{"encoder_arch": "regnet", "model": "image-text matching model", "dataset": "photos with spoken descriptions (Open Images, Localized Narratives)", "train_examples": 101725, "image_size": 64, "crop_scale_min": 0.7, "horizontal_flip": true, "rotation_deg": 10, "encoder_norm": "batchnorm", "encoder_activation": "relu", "encoder_channel_attention": "se", "encoder_drop_path": 0.2, "encoder_depths": [2, 2, 5, 2], "encoder_kernel_size": 3, "encoder_stem": "deep", "encoder_widths": [64, 128, 256, 512], "fusion": "cross_attention", "tokenizer": "word", "vocab_size": 4585, "fusion_encoder_width": 256, "fusion_encoder_layers": 6, "fusion_encoder_norm": "rmsnorm", "fusion_encoder_norm_position": "pre", "fusion_encoder_activation": "geglu", "fusion_encoder_mlp_ratio": 4, "fusion_encoder_head_dim": 32, "fusion_encoder_fused_qkv": true, "fusion_encoder_bias": "all", "fusion_encoder_qk_norm": false, "fusion_encoder_parallel_block": false, "fusion_encoder_inner_norm": false, "fusion_encoder_drop_path": 0.15, "fusion_encoder_positions": "learned", "fusion_encoder_cross_attention_every": 2, "init": "kaiming_normal", "residual_init": "none", "optimizer": "soap", "beta2": 0.999, "lr": 0.0028, "beta1": 0.95, "shampoo_beta": 0.95, "eps": 1e-08, "precondition_frequency": 10, "max_precond_dim": 1536, "one_sided": false, "adamw_lr_other_params": 0.0018, "steps": 9100, "batch_size": 512, "epochs": 45.8, "lr_schedule": "step", "warmup_steps": 270, "weight_decay": 0.3, "adamw_weight_decay_other_params": 0.05}
Rows from block 4 of the image encoder, named by matrix and row number. Rows with one number belong to one channel. Each number is 128 + 32 x the weight over its row's rms, rounded and kept within 0 to 255. All counts start at 0. Numbers have three digits each. After the name is the row's rms in percent of the matrix's.
# convs1: grouped (32 groups) 3x3 conv, stride 2 (encoder.blocks.4.convs.1.weight, 256x8x3x3), inputs within the group 0-7, a 3x3 kernel for each
# convs2: expand pointwise conv (encoder.blocks.4.convs.2.weight, 256x256x1x1, transposed), outputs 0-85
convs1.13 092:178123137132085113140124178143100136116141048129125117082137127093152114086112126077115217099142138116103153127126112127139132164100134117174125120135049081133081113095177078098151090131053066119135104099132154173144
convs2.13 098:115170133084127130083140125091130094138121154134086123136138135132104122081101121183101134110129146137120092159155146136091138182143113138160124117164139154095081179083177108134108077131205132128150163217120123092147091141117068108105088129146125120132130146
convs1.15 110:107119139137151089113122105144085107160156091156114121094107096115106137163168153063179190146102131127129088145145091113127108152111156110112106104129115151178128159130255147059197079158151127127115143131127160118100
convs2.15 101:125082109113122101137176099088147159126116146171099128071148134110118161126134085114053136089116116081134115126143111125172151171151115184130189171139142129188110120098142110140053099098122192110157118132123148118098140081177127143111137091151178157145105163
convs1.16 106:121101148140172104149117098145151189162090165198139141121120106104161121135120148083176127135139079150153128209149203162070215153185175120145123146132136146106135124080119090162101108116094097094123112129127141091124
convs2.16 118:140089136111166127090138185069079132108161066152150126157112146148152120139114154144108185123082150114143135141106126144098106168163101108104134184123131126120139103165056202220109118054129081078112119156138137154060125114125109100047053156120131145146115172
convs1.17 092:153098117155124125113133096140103085130164126105058035077098171066171102127106095152116135077141126103129120079114110124132110168121124121151191145131120143155121113100126038154066133085077166120181115112151135129110
convs2.17 101:125151144155166092146063173204117095141141083169128137085107138154137173084129143077111130133127083084148078097093130112153101153111125135106160175123121148198207092163136143103080151074174144113124107126147090113141130127073163134133081100134090169204087117
convs1.18 091:145148151134093134162166138107142123124126186136127156197140124163081198146174180110102160173102143177103180098103136101115105105139158118113162111120130135118143177172141113086185156209196122147111152093149180140151
convs2.18 098:136123132141096131100096089183188110138155121132144113126130134150140097153130115146133099191106100104140065129097156097135141179135135143083131085142114161138059143119186146071112113104115136055132155115053142128142146105107182117082147113116175124161124124
convs1.19 099:095120139131108122077159128097114101182113150096195159182171046135101113138064115186066085163117083129116092076119089164120179129140160133158114112126118123135108132132107166171051105129121167175125117120130126126121
convs2.19 101:107154153106121129138084061111140064124138123184063113156095129132128174131104144128175106136201141123101157084195121152101099125092138097109094112126085115167101086095097126168095153188131136180166116196174141139128114074119164145112118125157137138114155113
convs1.21 095:130141108121173103111136123121128152100141128083074109076123060148136073152118147118049170126062150147176237155100149093166109116090091149138120134127124160141153104080115123131093176151093150109096131139093159121097
convs2.21 094:117053097122122113140188156158156139087102098133153075162090165124153120132203119196143101148149172118099123175140146158191148107085168132197088092151076129087165166107106136115098201108069143097114141136118142136133116129127096055111139149103111127138133144
convs1.22 086:149068163168156144129100100118100165156100175133109152106130135120152127160153103108043078074126107092042061126141216134122186200135122145125114131134087129101116100121095105124120120125103147147151124140141145121177
convs2.22 101:139113130122111131133085149140105135115065148107163136185169134169082108093213123154140117132080103106098111118130081163165115166125117138133152127103153150128104163138216091137121094145100153127156135153114123109138052104116139077107061089154096178136122118
convs1.23 083:086126118127116126121190162084112102140058184106221172114144112143054076113112176116104145113136127109079065107125098149071175119156133125141135143141145130115117121132082105067075118139172137107160095146122137106114
convs2.23 096:160130150129070140158125091069078172123146165163125117082121142173104096092071123110173144171113161133156158126120150109143123169126103126181150092155146086094098124154115082119150200132089147135171118131170151174125061115140144098134094162138113150136135114
convs1.24 095:149151107211164061099159119124157125129122129097139162084125144138125163157130226109132105110086074185061145087103122135094134107087159168170150114167122166142100119150110177167107114157126102154117153108128131106077
convs2.24 098:169163137113118103085094105125146116161150165162119090180117082171099129141088110078201207111066133171163192120146117138164217141133072124140171123163148123098148174115141188150159153189084121116129133062155182141164123117147126058157065158122182112144125179
convs1.26 095:086059149180148066091093115122124112122108142116133107131148139097131115110112180140198173123123240104124132099070168160140128171140152109165070146126114111122116130101116116140095115072139126139154139113120107202166
convs2.26 104:146125131205084089127107141116124107140121106075091168207155162128141178097136139166147118147158088132091105115143139154063139129154136114140095155190119137159165093123172058079167132129080136123147116139162128142096136138157123193053100082160202112143126133
convs1.27 102:130114101139082179160232196146122153143124098104124159090145115138111109127106092125093117112148126122131128093125172152114102109143149149106102128131138147095119134166191146067177119208218126112139124143122188117167
convs2.27 099:159137150136143053099094098147080078188111151096178149072151087178135097104161148108179136152136146111159168076095120115130086112059079176105163106143116135073143074152150155121208118135130132093136172155200101086158113146096150156164108155153100151108153104
convs1.29 094:148138111147119065063119158131147138133124129163109122072155155180120081143117063046129169097130108109085044129174091092137157076137090111164152126107147144148129124139152155096123147121093125077076085130122099140083
convs2.29 104:163123077063109119116113136177126151145141147107128139080124214092122168156091120131173130096131126075176115133159100168187133173105128150149139085121209129106161121165135133155155098130119141134109172187145152140197083115110090115148113128128132139101135129
convs1.30 105:105129145148123096126106074139129126100123135125109113107124114135120087110126102114082160194075172153234171113176116174118149135102162130076117107127108117131093162114145108136095116092103085104161205114170158181194
convs2.30 102:106105202141098136152131106115174125157099092087135123166143133200100128118214126173080193146136165154101153132092106188137107135094115089110150171142075152147104103108102165158117156129198169113128118152134110136096096181152177142091131202056156109095158148
convs1.31 106:116142112145120118109118115123130129162126150115115114163197118111120126111149093098156130128059040107196188157162101124086152220110096113104129122151119120123122149115136115127115141146110146176172082084083116131225
convs2.31 108:158171088147114120128153135069107121094109141151101069075113176090117135086142120100077099115132151152078138194073139150128141098194086092099179087144130124115177085103150153114056107110090167142113120101122116139072112155161113136151103090107166163137097119
convs1.32 095:100152126172103164142129162154126125144131150127112097059133106127117060131108128117100112111172078167075129121087130138133116087081130051102085109111070138100115141124125180143061075120068138147108177092191132129170
convs2.32 102:087128090100130163088132103111112121159072079168119057088090111153097129153164097153148069117116133113110154125071133113055128130111107098132149122142130127094117156111137168113125158139163140129176130121141098155165126091160118159110127114190150130162156083
convs1.33 116:079152164121114126159152190152142131105114145123130131166155156184105116123108056158104108095118142087144090139142103122111132116132200088135090102171107050105082115134129133107196116063214120111143155109131113171159
convs2.33 108:101119117059083131097101110105142126094124082094109157168114077164108154131077128088115100168161160111124130160148114114132126113137080098117171148128145099076092142142125101101043126127167108106093153100121110135113084151118064115109120138197114115141190118
convs1.35 098:128118095114124181093122156119140147153099114111135102124134113089143099085157096120113127162122109125141118141086102086148113176180211149097122117138134081104086098150121082084203189214186106161092132099107115120176
convs2.35 104:137127158127139115108140112129147098073201157114187137195126119102136100112105071108121122109073143169197147071136086151109114097114171119177135118139150139147054110112111043103136157171164126112138140079098203170142128145131142113142124080109102115085088082
convs1.36 075:157178106096174093129136181155131128140108134127127135122090114114179093082063076113092128172132102120112100136131126143134099087153157135084061141079109151086071173146150106107082148193123108120069134122127093150202
convs2.36 080:113117179132130144091112122116122136218104098078112168145098096145192125125125154054120118118141134212143120084089153134147137106167159137127080090164138108126109106110138110086131147082170130122157114148184220171115151077114111090131093174079164108110161188
convs1.37 104:134139125101110171144127130127155130126115079141127156137117067129166127124070112128133074097160131151069107126126123103165096192120159112104103086163085084138092128193172210099141191138206165111154106148102113136085
convs2.37 103:112109188134157119153164140187170128159104156139096112197112169116176144149156150182093166118093096147125115171101157187114142128117172109093082118113119138082106105139098076136121145099057154139120119085131093082105164150132127120139172169117057131179119042
convs1.41 090:119165147143083091095107096096121201104098186086158214106089152092138099041110149148122121108140078108065103173180136132122154180155110140147123160104097171137122116160102122113099104127093133096127140130140100087125
convs2.41 087:171154105133100145123135120161124074100160182132082163113108116102162085155167136119255114117098143106168152186128171131158118136161144088116126076129079121149092141119131103122158100168163066138107152137176164161131070064084100159160169137149177164176122168
convs1.42 118:120089108130125118146148125121147093151122116103174123114094081083186139118095075132105167088121141115134099098120198110081093192150178125118123134114174154112136124152157164033169170169223149131113139139108109136129
convs2.42 110:088148128150154122116140100068175148100128071189083134114113165104183104128111178143123109144107169109140132153160154153093102119127150093090100060114086173203151094124157144099163145133150115148086149090123135089151148124098250124106169103092127130168121144
convs1.43 091:143131123115194126132179156106095153101112118135128150145162163121142164144179155135178185159129164091178119073143077063123080120098113150132152146112109063100118106051160132115140149078061161145126110144144119106184
convs2.43 106:121096096144121134172139143114178109122143126157080108146138106169124088130115084071093154129099142103149128159097096077128057125132098131083120131106124117099165141160095154131108123195094077112121148142064139103070147053164101139081076147075085156135161174
convs1.44 103:120115121133105136131094153135106184192146137117130118188076161103128133113078129091170129120120114085076081131218119158103179120196127137128138117124069139131142166179097184113173118113046142124133121148150104096127
convs2.44 097:109068116084080142086150122052159151124144107099199115160115122129134095159119121170180152115095096098096128089090099120125174166152101195111111161147095111123096120105131179117136147090123144127198118157116154101197120099099146161147107130142063145116117190
convs1.45 104:106134099154136134134110141124097100111095110109117098129082109094190040113060099173152173125142122166092139093112073077140126129072076144177200180088148140160169096171113167137156121167139136106130124122101108139113
convs2.45 104:140125074151155091098096109118092170064142044157112125127095132121131189117145114082118182158164125142132169105111093129122106133121131140118123138100138117135125135147129128117122129101124147127255102123149105202176097129072134100125180108120156098138100100
convs1.46 093:127106144120100165104146137140081191099147166126149110069159094088118093086081069086107111133129088115088077182191193151089165054167138119114093132123115132111109139162134145088158074161135118144131157098114148154128
convs2.46 105:145088154093070117112117168115130119077084140104124133113088116092145153076193127097119098094126120116114135178136143080070065204139084056132187179094119161067125126146032096140093175087086133157137155095133138153130140113135154174124129085121118094174119116
convs1.48 088:103089176146143091166144158170100131106123158104067107137123126129087076103113100114086117064156093080160078097103112097132063136101079083082162142133139174127121132103112106162102129089117090104083087151144109061089
convs2.48 108:079172151137120179151097155106142119109166148074113096145137151158167123153139110130142189139122130171141121149089125158076134120152139130156075173143107116092146156148122102145140121075091082108135165116053141146096142113162145155116147133155154176072135093
convs1.50 083:172159066156154104131145160108148130116122104108117065141143119117123070068115094090135220096122147132188165158118087160086169142159109161135134120116073117081071138143098174100149149154111136159110126122130163080183
convs2.50 097:125132138050111091145135097107089177146137077098171110114134125147109165045129130195113114121127146145096081140094105130114104095132128177138189121147143224138206162184112108088113140119096141091187128113138029125137148116160144052079149125123100168102112180
convs1.51 119:121118169149090116158142106126112105141132083122102174127120133109107124101171160124138114129124108108134129101128123059074235119156177151177098136163125137120121127139113075074229121153201139089166152147163116101131
convs2.51 115:109120112179060123105152115151145244141129142078069164138143124198178171127095108164139098083100149154114160162140123112106123113090105153117108106129106093151132092116139078201124133089158081167144115102098174130126095153147098085144106143056138111104137136
convs1.56 109:129108150136120103084114121096207055132128150188126165111165121077129140151139137093173119193107122173121140091172195075085147084112119119157128130145083127108129134204122113125153151062124107149126109150139092113180
convs2.56 105:127101113228147096148201084100130133148067118170144071181095144104158152165143128159148114128173134121114106104129127094172094140091069099147145179123130142156165103127150097097100103083088134137166134087116156172135146115210113116144173127147130070135102214
convs1.57 091:094111142089144120114099098071096149124111154163097145084164226130089148150109111095116104124115165150126124100156127055098138089104069131108199102169085142112108174073109098082158121084095113117149080118120139101131
convs2.57 096:147132102137141152173123239121104117129091179134057140093111153117077143118122081112149140103117160143099090117189105087164139064137093131054121147166126135123124164076207102153083100147135139124125139134167146149112100123099143060102114115131092083146156116
convs1.58 090:144133102117095133169146160116130181112154153151155084126093150097110109145178100113133147125113142146054121105098043069132051101084061134102124128179114130115086094136100084141117189111069127139089132161124105115101
convs2.58 105:134075102133107168146161164189144146150129118142137088122159149120123158066180149138144115088095091160131136144119080113037107104147113140134144126087143163080088105157071112140087131096092161129174184130072117060119097092085180116088049169132105081126102148
convs1.59 096:147169158199105146162143195155117134124114124122123177082171143107143110096090191151129141100134111156144106093099050106153066074133079100192146154071171118123178109106110138161091104111078156131137131128128147130123
convs2.59 097:090086124153126161071090124144115159120174131142109190132070163108153046102119125122132103144147107152168159137132135141182116142141095119193148109108144141107098133192134192076111105123193103104084081154090152153149120112090134141163142137131077189109099137
convs1.60 098:091149109144087119193097176162164160107098233140125201158116162128109116114149123114151157149119195171166144133123084087144102073044117092147097131096157121132128138105172117153111118136131083130165131128124145116146
convs2.60 101:078144116097197160088200111117135143162155126124134181166151142133121122133099130105134098105104102072128051141084119166138134104080110155132101120097087098075124171163163132137148103170154131113161132109134055090195107088209097149122107176118131116145157093
convs1.61 108:173192127091147115096088123113100097130132117167051089094138194154109085173175155092120101100162084128116133141114186173103097173155161139111168140125139151166139097119123076142125115113100118078156118153105120061078
convs2.61 107:157100138124118112092152168119165131126154104165101119146124117186144160063130101152121083135124127102118162136042099082084077093144101158119118083149128112101128159167144128155130149120131172092102098081131125110144199085144146131091123089069121185196104117
convs1.62 091:137119142171098116111120146064103091098159083113077066120162107118117170085155149070122095126113099098093101151208159104099186131108089154152085122163102119088111143150076127132094118126097119139056093158079108107121
convs2.62 097:155130126048127125128112093130138107170190077134081098106102128151097137143159155142114105150069143165192125129056117087126156104105046127157140163102215133124110172098096130106091138146069078160173150093127160126117115073125079158178122190071120120168055106
convs1.63 095:195137151138137134181130156166164108113159071084110099108129099132127140097144066141089128101098158134088067084038088092142077132140069108114104141123090146159114167141133066113147155094114129120108128144063127098149
convs2.63 106:091116158110082116148183190124110141132145105120083175140107088115125124120131162114125138105063121161177090112152114144131121130188101111153172141121111171159139090082086156111139173072077141098092091138159105123090119127118157153124115101146176117136139139
convs1.64 111:141104121170124085099124207167049159115171111083163164118140115112131115135126128139123131096089160080125172116142136152103126138133136112129117102118179114122156141145121178136084167139100097089170050127200090168201
convs2.64 108:112150123086099177118139125101162093149136132102137167080110130141112139139105073109097120129133115167126159178126112176127098123109103121087205056095119158090091105127141160123175086162203111125121122073064077097150114151154162115122095113104089106113120158
convs1.65 111:116118121117140107138128094117116160106062133140222138160125105136106130134147112122096155102082156186150197136141142119140104108111129121142158117062106141136133131135136128129126145125086099075153074043218184158177
convs2.65 109:107141173115159114133098097096198106142142084165186156141183188095160142114133131153118128144161112184152165180126142171083122071123138145154140113131079132091159164144160208094131131131140190130141116069042128148140088165090083186128075114085158107136136125
convs1.66 100:130162108129168124100143124106133096235114100119121152130145129102115154127139096107100094117104110251118129125159152098132148115116087089110133133116124143138109103137117144150175093127150118088113156072053204177148
convs2.66 097:095135117145113143163140111064131156063127148137141163190143104082110103080101075117071149178070199112120148210105122112167127098163176147131252113098139173167097095117091135104135107118097122168129120157150106126116129145155079124143166099191208137166139149
convs1.67 093:137122139114167129149125157106157141140143162148081121084132087103142105112124098133140169182083148157156079137135081144136132119085111147152188165096144140178172113111119120115122135112132215121161160050211126186069
convs2.67 093:131145092081142137161066105129194122066108101135082161132131091070085153179175130104135152162183113142123113181164119089123087134149099149121165131133093102179104117136138197118213135121183080074093120157126131092120101044108165155181157173131164117103132150
convs1.68 123:203064164141129152072149102195115154133094171022210085139115128126112115119124102146162118190084107097118174108130115131142108135107124127133106127139142116159135116096127106130129165137133167143203164102105113121112
convs2.68 098:124154080157141106161099120101109123155155089085129112174106067096176146155109066084138143182177107094119171085170108120148179133128166149178107100139128082117163205069142103068115143130147130155142128184166167118140140158166125116103131097236156125101084114
convs1.69 105:133116136129070155128100149106163173169051189072144228135122147118134130123146127122164142125124171106087131118124139120160120145128118114162087123147103129101107129150136134132115140157129095239113072120198123133180
convs2.69 097:122184140217125127077188177155131136089127141102103085133139065154138099118120127141150121105097116139142088083082066178070103104099090122138092137109154159157173154131167189101097124145114092149109095113106100128086140120153090134103138075153143139121188129
convs1.71 091:119168129115133130127138153093177139137102126158178163143127089095105111134130105174163172114101191210146139118113101134145117119124110143120151144122143159134167170137137123147112127084122174192218145063182204176110
convs2.71 100:116116101138108124095097139118113115110142090084071150133140113155102112132153097124110120160118127140146078150155139136072080166140098127121187141151109136156100177142120199125127098101214099130163134127164074126166109119135114096156174120128201107112147085
convs1.73 113:104097157097156137111127085176068076175114082166240169127112158124155138122084162128107111130142141105130103132159146102147113110091100132058124116139103150196174168129115135139117125084124125101148113149064170087133
convs2.73 099:175142108109145114119165117138159141109074116158136083135089168071108112082092155143097124085171142155126117098084085140117195225176116079152084138118096105113122108115165128136162082168140118122159104100129086161133096138115136126110179113120122083151133104
convs1.74 104:140179147101107074187088110072106093098154067115054107162159132111141105139111157123115128141096105123120140138135185171104116150205147120134132104127107076099091161085118143196128150078076147107140074168111122118115
convs2.74 104:135100163109157144150082079134069072113148117061138083069122171102155123167115133124116198093172080120174120093120076086112103158152157119156138167095162154096199120111112138123220141112186094176148112095178134161183179110131090093122166169093100103138086102
convs1.75 089:119115148118127055111119096114096119115104113062069055107184155132124120120177134092130111144140140140142150159174130116154159158073113100107097123108130091147072124220113152110097109143094065162147102115097109161186
convs2.75 097:078090122093171137069133100143135093130119145133118131128104147142167101083120063118183181154204141152147115115109142117110129140108101104126087073133135153152076194147078174095180125095089081130116088111119206162142186123107146111117151151192119119153171144
convs1.76 097:174189100146103139124095179115124195080034181157129147127166159157134118160134132107138121107121120105119114113137108102144149124177140133134163114110126136161136201192114135093104126176040159134106162102102168168127
convs2.76 100:106133132097129120179154080110089086094132171125112122179191160121122112157108087182142172137143148113109123165155140162119149093043170066075159062156130182138168133161172106143096142123114110127084132133097135076122141144081082089100167118179083181103166156
convs1.77 112:182116099143113140130165129089135134162144069078121107166087071163136175155182050125138138130128146125143119103115133157125117095144139146095157152108127081117119104121119059117121214156152133111103156097122201188070
convs2.77 097:138134112124113182114115167092131082141134102107147078138060101087197135065120087145086117099128107119117095140137142129152100116077135065132148137090107139164080132183144142246141156140113185105105093083078095196127115079138138150144081096152149149152129113
convs1.78 106:134109110090173050076100115188073076153120102177169184108129115086169141105100123116111138144132127127131139136103135117131126121132115123078114133113148178150150141090145170087133114146023138119131067183103128134073
convs2.78 101:087143104134155043161152122153208161148137100148130137160106136140157116130139138085089125116161100095103146141110177110131139196175136087136114117075124126152088089132145148138162151119133110157149117163169087173142101140083098152143140106172095075140132141
convs1.79 100:111111136089111112137087080177220125188043130161197097149101124129155087138112110141127123106126128122162126154091123117166138146089112134155114154089133143143139086110131074143117069097057088120149132121119156067161
convs2.79 103:129049121089121160147110066164149129116147090136146132119112189142079152072096117128125148081078152128113175158116127174124200129113101113176134115133160105144120183103191147174125120134068077081138123144118179136118192134087136105080133127103096098158119139
convs1.80 093:119142117189126090170176077062101086110064207148119157127064133070123187120156137132134140111118154129138132131143118105145173126149129083107149160118108102170151090174156114165087178162120117085167104088159112127123
convs2.80 101:087123107133139177077100078065120175107052170110089173128059148094162108102116153113140134159092152132081179135126157182069182139130123139142181051109142133112180156154137140154110157204083149131108141145152162134099133157107166065133077161165107184142137096
convs1.84 099:135100141076209089081096095091154131125072123092141127149143123107081084069166157114119123124128114134121126137114119142161130126136141121158171122077132079136180148110096114124139104084114120111148169128229205167176
convs2.84 101:160122127124106108106105114137170163076137121103096066139099127082132127133104134141094105133125096104108117066067156118097154102077127131154115155045116072113124138131097076145121113165104132068157114148095177090172094134148182149154101130075079159160125120
convs1.85 113:129114079119115133126203172155197195106094042113116137116181167121112083125083106121141137142135101121104114124124127137127134140123126123199191191120062106118075118104116129147157135172164086132158084153119138119111
convs2.85 108:085183120145123208142167113128148148145073101102127232104111169147155154106087179086114185132152197108107099115137147156118101145126122100202106132108170126128172115091194109114160159132180130089078186159144110147172135136191127139117062087112114106123070160
convs1.86 107:188116137096112154111164067103111160186119232115137157116129159146071167179171134135118143123153117132115121120126108129113133112124109128072211138146238112170130135169130130131121122125089155137097131102121130089125
convs2.86 102:159087119124115194152174139111059089127128119170108137161154147161143176141167140133143120090134138196112138117120125093107155148070116109220072144148148120206119118115122127129197135058079098117136112115156086123107111131105103151111143112125117149141175127
convs1.87 110:094131133197113128192159076077119142132042228114132153083110152123119172078128184160122133143120120116132128128147148155113117127139122096118143063103160111165169124136109149150111117135117075142195116122182104122102
convs2.87 102:113184081174113210145148139143116129087136125085093244133110089149162154140155123129092102089141107110083132166081189121061134126132153154121155105170138084113106066107129099125158151153112085057112072140102094122201147064091117072148065148186132104132151133
convs1.88 107:166119115119143058108120099145082161093111144098131094163130088111130145085176138146076114132155122130126158132117121111128126126133113099083104124150044080031084164081112155131133087093082120141174156121159189076138
convs2.88 109:096105142135165143149155124144134132136179175107188040091126118108165128111146185119080100132137116125134220119086079093179159162114121118088167070182132168127104120166067125137123148137226062181125083162153146127169129108124125118231185108124139157104103096
convs1.89 099:172121131146107135127110131137167112123144164125117130149126135103118138191123144101132111127114128103123120108142126143127119108146139144145129099059133240195255111073131130107130186172154139128193109141154090113110
convs2.89 107:092063104071100110182139111114121107085128119122096119126154162144108090133081100062144127188129154181165089108114129091115145117144114082164129129183149089160155162137102071137147091110131121102125079142120094113108142102090136117110117173114075102169107102
convs1.90 094:118085110108176083082077108124191194156144123091127165124097123104153135093103120141176190146103097114133163096104138152135135127112136154196123123114152055087060123095083210120149150140098100106118146122138138162140
convs2.90 097:142164146161113086066161163113130145099095119150115141152171074173115173137139218127134153110147094116113143113059105144130167130204126152157183119111122080086108119052185083069124052192172108137136153135148133167088173144108137173087142159161076083098144152
convs1.92 093:068146117114177090155142175145112138104128081096118118126096141132111117117130124165135152158147120086112112115106119116137122132137125091225210155122015058080153111138200097145149107144091118119127136126118131110156
convs2.92 090:051126147066129109093126120109130124108148153082103168136108139125172108165167150155121065133090183110126180165106077112105088147228153167146121118169163093123077101100093117095092093117196136104144128149132129114123162110111071145130165051109127113131087124
convs1.93 103:085079097158185114109084120129144165164116100115090173131104140104167164144105083145134094119113144120146173125141133136131112116111131149122055051163101116070058127089134072159147103096092111168147117107148214130110
convs2.93 102:109136143172150101155146140139143154065193123108127167139136103104101152135131126218134159165100134077155162153079143104181141143090075052112114189138094130106104145031125154087171145091115117140107160141122127118093109159105070144149159101153111178107120129
convs1.94 099:122147155105140153135128182108135107112143151124098190120159162149104128132128153140117112141141108147107145094130162124108119142146137093118189061084216018146206091091192105108151099135171125118168120108133110133098
convs2.94 107:138186109131166122164124125107142139128131140157107111161112178116129128133122126155084178119124131134140112102144171148114121133165145162133082138075079160112230091102121141134151130124087123117135093107129153151096148166107104050102171168120160110132168115
convs1.95 111:112093123244107121127127134132160130176102081163139100110117146156136094136154109119120123085138114103141165094137123146134114124109125150169044163096107194088051141137101143164064175155075130125146140136108081120116
convs2.95 108:123140091142136178145113170076157103110028122155143157088183099136148134174086096141176163145104174118142178142117116150106147111078179112128134195147100155106107174116163126119209143091108109144142131127110131172138115148170085139131138133080175156149209143
convs1.96 100:093097156086104174160205207129129124100148137091117128065147160131089176173166151121176132133097103130139145086101173086101170177166177145116139097174154117095107152154130088150151118093131121121181132136145155160165
convs2.96 100:139133133098220139121121114112073154196141145098097130130129079117155149085175071131073084153120172135094085157133105098099131122124144088144120126120115092094138122125083142131093151145097117096107118117109126136134150134074178175141117060102085072150162120
convs1.97 106:087108113096084209139166192178142101120106129131115127177061116096091138128126178102154124101139180155124194112119133133089174122142181118135118130101116083164093121126112083122121147124108109113182101102205145173161
convs2.97 109:168165111130151122121105132096096133162116148091099134095103135147123124108156128117157132142129167144067080143117118154076176100202097123156142147126108125179128110106111180169159157116138101140172134220134131115120075136155137115098112195107074155195208133
convs1.100 091:157149055110069128212122114145123136175131074126116140138136094053113143102099134123158106116099124163184094185118102126092150182131071114132169119122111114089167126105108089158121128119133170188091132085129174168125
convs2.100 095:145125096160123075087141151103094101099108090203101113063105154187099135123128200111172089121132182128147143123086109145120166116138139138088091115128121173103139111181110099138207116096141142155138089112112151153070061107136113130171153154122126087134161185
convs1.101 097:101080130140089136124191208138123153121136126160131145178103146136116120112210200088147131121124112100127146107081159108130107135168203180095145148106173134097124103167128163098129132142161122100140103067140142175190
convs2.101 104:207146153160117165087103073125150138170102130112117157158120150131140077100104054166076119106112148147135144129141107160153062070086077141145117073117077121121106097128109169085126145115117089127117109175067091100154102165101117123151189167080080137165155135
convs1.102 079:150076058150088137048068059113128141147116081158156154104098095104136101098132102140103110136156117104142138143119126152129126121151085105099079140139052103036092131140082115146104125147099175077134101122119152129113
convs2.102 097:053117135138191137138095117127137161115117129082124120132142084121104143144139138125130061151149116106103136095108086090128113098096107143064120205129191107123117125204210119088105118091139124129149146055084149085092183124158129113102126168152114145165121114
convs1.103 105:044067090165171151174144121141122140150125118122116119143138087137123161114190097181124073168137117164102090112115087173106149133191099130133113140161062105122120138142118092119112100154111129120076160136144169184051
convs2.103 106:214144104105178104137090189094115109114147204153135170138090138184054074128112135065155119109129202132133121141111156121143134151193141148177087099142166145153101107095142110132128123224124142139101191141190151116107126170169108087204145118137109104089155133
convs1.104 089:135119151131158076093120098170107105103100155153118109090074041071147128067070099152114096139129100099104066157109119096136108146117126112141137125127128109101134108078070157174074211134152114146169134148100148132090
convs2.104 109:081148156082177080155159152107140195119183110105181107118110070181185111101111138128146076140139098117087194168103124148114160139084137120096149109114140130135138166144164139138101111116161154132107116090084112150155121145115124085092090109144145132146078138
convs1.105 102:154140081117150143156074180170096115109134120113096103114076077144125116112064118139112115148095149151145124100136157119111094122182178118135082138119099130107141042138165084120093139139252136120123100171125118097114
convs2.105 104:045109116118195104093086193146114095187155154131113151094105170108134091104122105149153161136117122084147103140143074122101115209145151099091113130131143118155121113166141093156163141097119134131091150146081113145138122119099204089146124111121114168171158117
convs1.106 091:041136108116187110128130107133120099097127102153114103070115105108120151095043071215076100116123128163153104116142136085136103164147169116107105160131123124104090076097119164122157153186154091123166136138089108098119
convs2.106 090:068148138105173122091160118136182136079137145144094180156142152136105127064063129152176085118151128111136090145147135108094111158116134175169093153148098169146114142125113129117144143118133182078127129092081088140123129129129137108189170113186080156129108136
convs1.107 098:123143111136127100131164161152152170113105132113159085132128099139131090061084054071149127149130164167135166119126158071133100167135172106107162109151052095118108082135128137148097174111048166145117170103122114133196
convs2.107 103:097121078111198121100128100178098125127104096092180107149137137191105167207112127153118099095074135116168128127140104126124092191082063141120175138122132154090106125117204137148020175140096097110073126119156097153102149110161099115093103087128162104106103077
convs1.108 098:106099079108137131137125117107111110147113091164151175089128004130152152172154175124148149086157132098118144123104126132125113087110129126090126131093111146157213186156179165135112058116080123084147107117125163118114
convs2.108 102:168208122111110151099108114133139135066173168109116130130141101145116096075098115096142107083108115155120103121099137087179150109125071108111117187095124154106127115064145112140098127094135162102127136098126041122144118058115114135150135097116130130186180168
convs1.109 105:118146122130118116090121130119074140093173124064170123111118116079115090111104235116141162155124116132173152138131127142150137150097059184136110100123048138177119064085081109126148134100064153140137086129123127104122
convs2.109 114:160125123105173138167141112118127182129092159171084169191136140122201124097119172155087122106127118099114191107145123103116115067139160124111160112126110106106130153146155114108125124128166123142139181144158156106099132146087069149129162107148091085105129136
convs1.110 097:131157129106114108124152146137110134078115137139110127158133192066110113108210126140080158195066205125214137171085122136157132122096124097153095130099105109153181127083077131122100138092085157098123127138095117116115
convs2.110 101:109144096139190168130186150092163098088127133063177147143146152103094101141128183128106120113133129111090140094085141175065093124130172143076143145089102160148171094084119129081162083165129142088121143176152106122149141107154115107156108129119134097138182091
convs1.111 091:150139123098115082131108105104119111089137115139097078166150118043103109078050058167109152123158110113087111147099144130146160139075130117145142132120140130130145127134123141081255101119171124128139131141143107115103
convs2.111 095:167110156143081136173152156116138157124069102145130098110119149137140082070146178101134160066100120173115164185147152119215148110068091131166093072206120111123146177131109105170165086145108120146132149131176169170125102149110196168188151098150143179124094125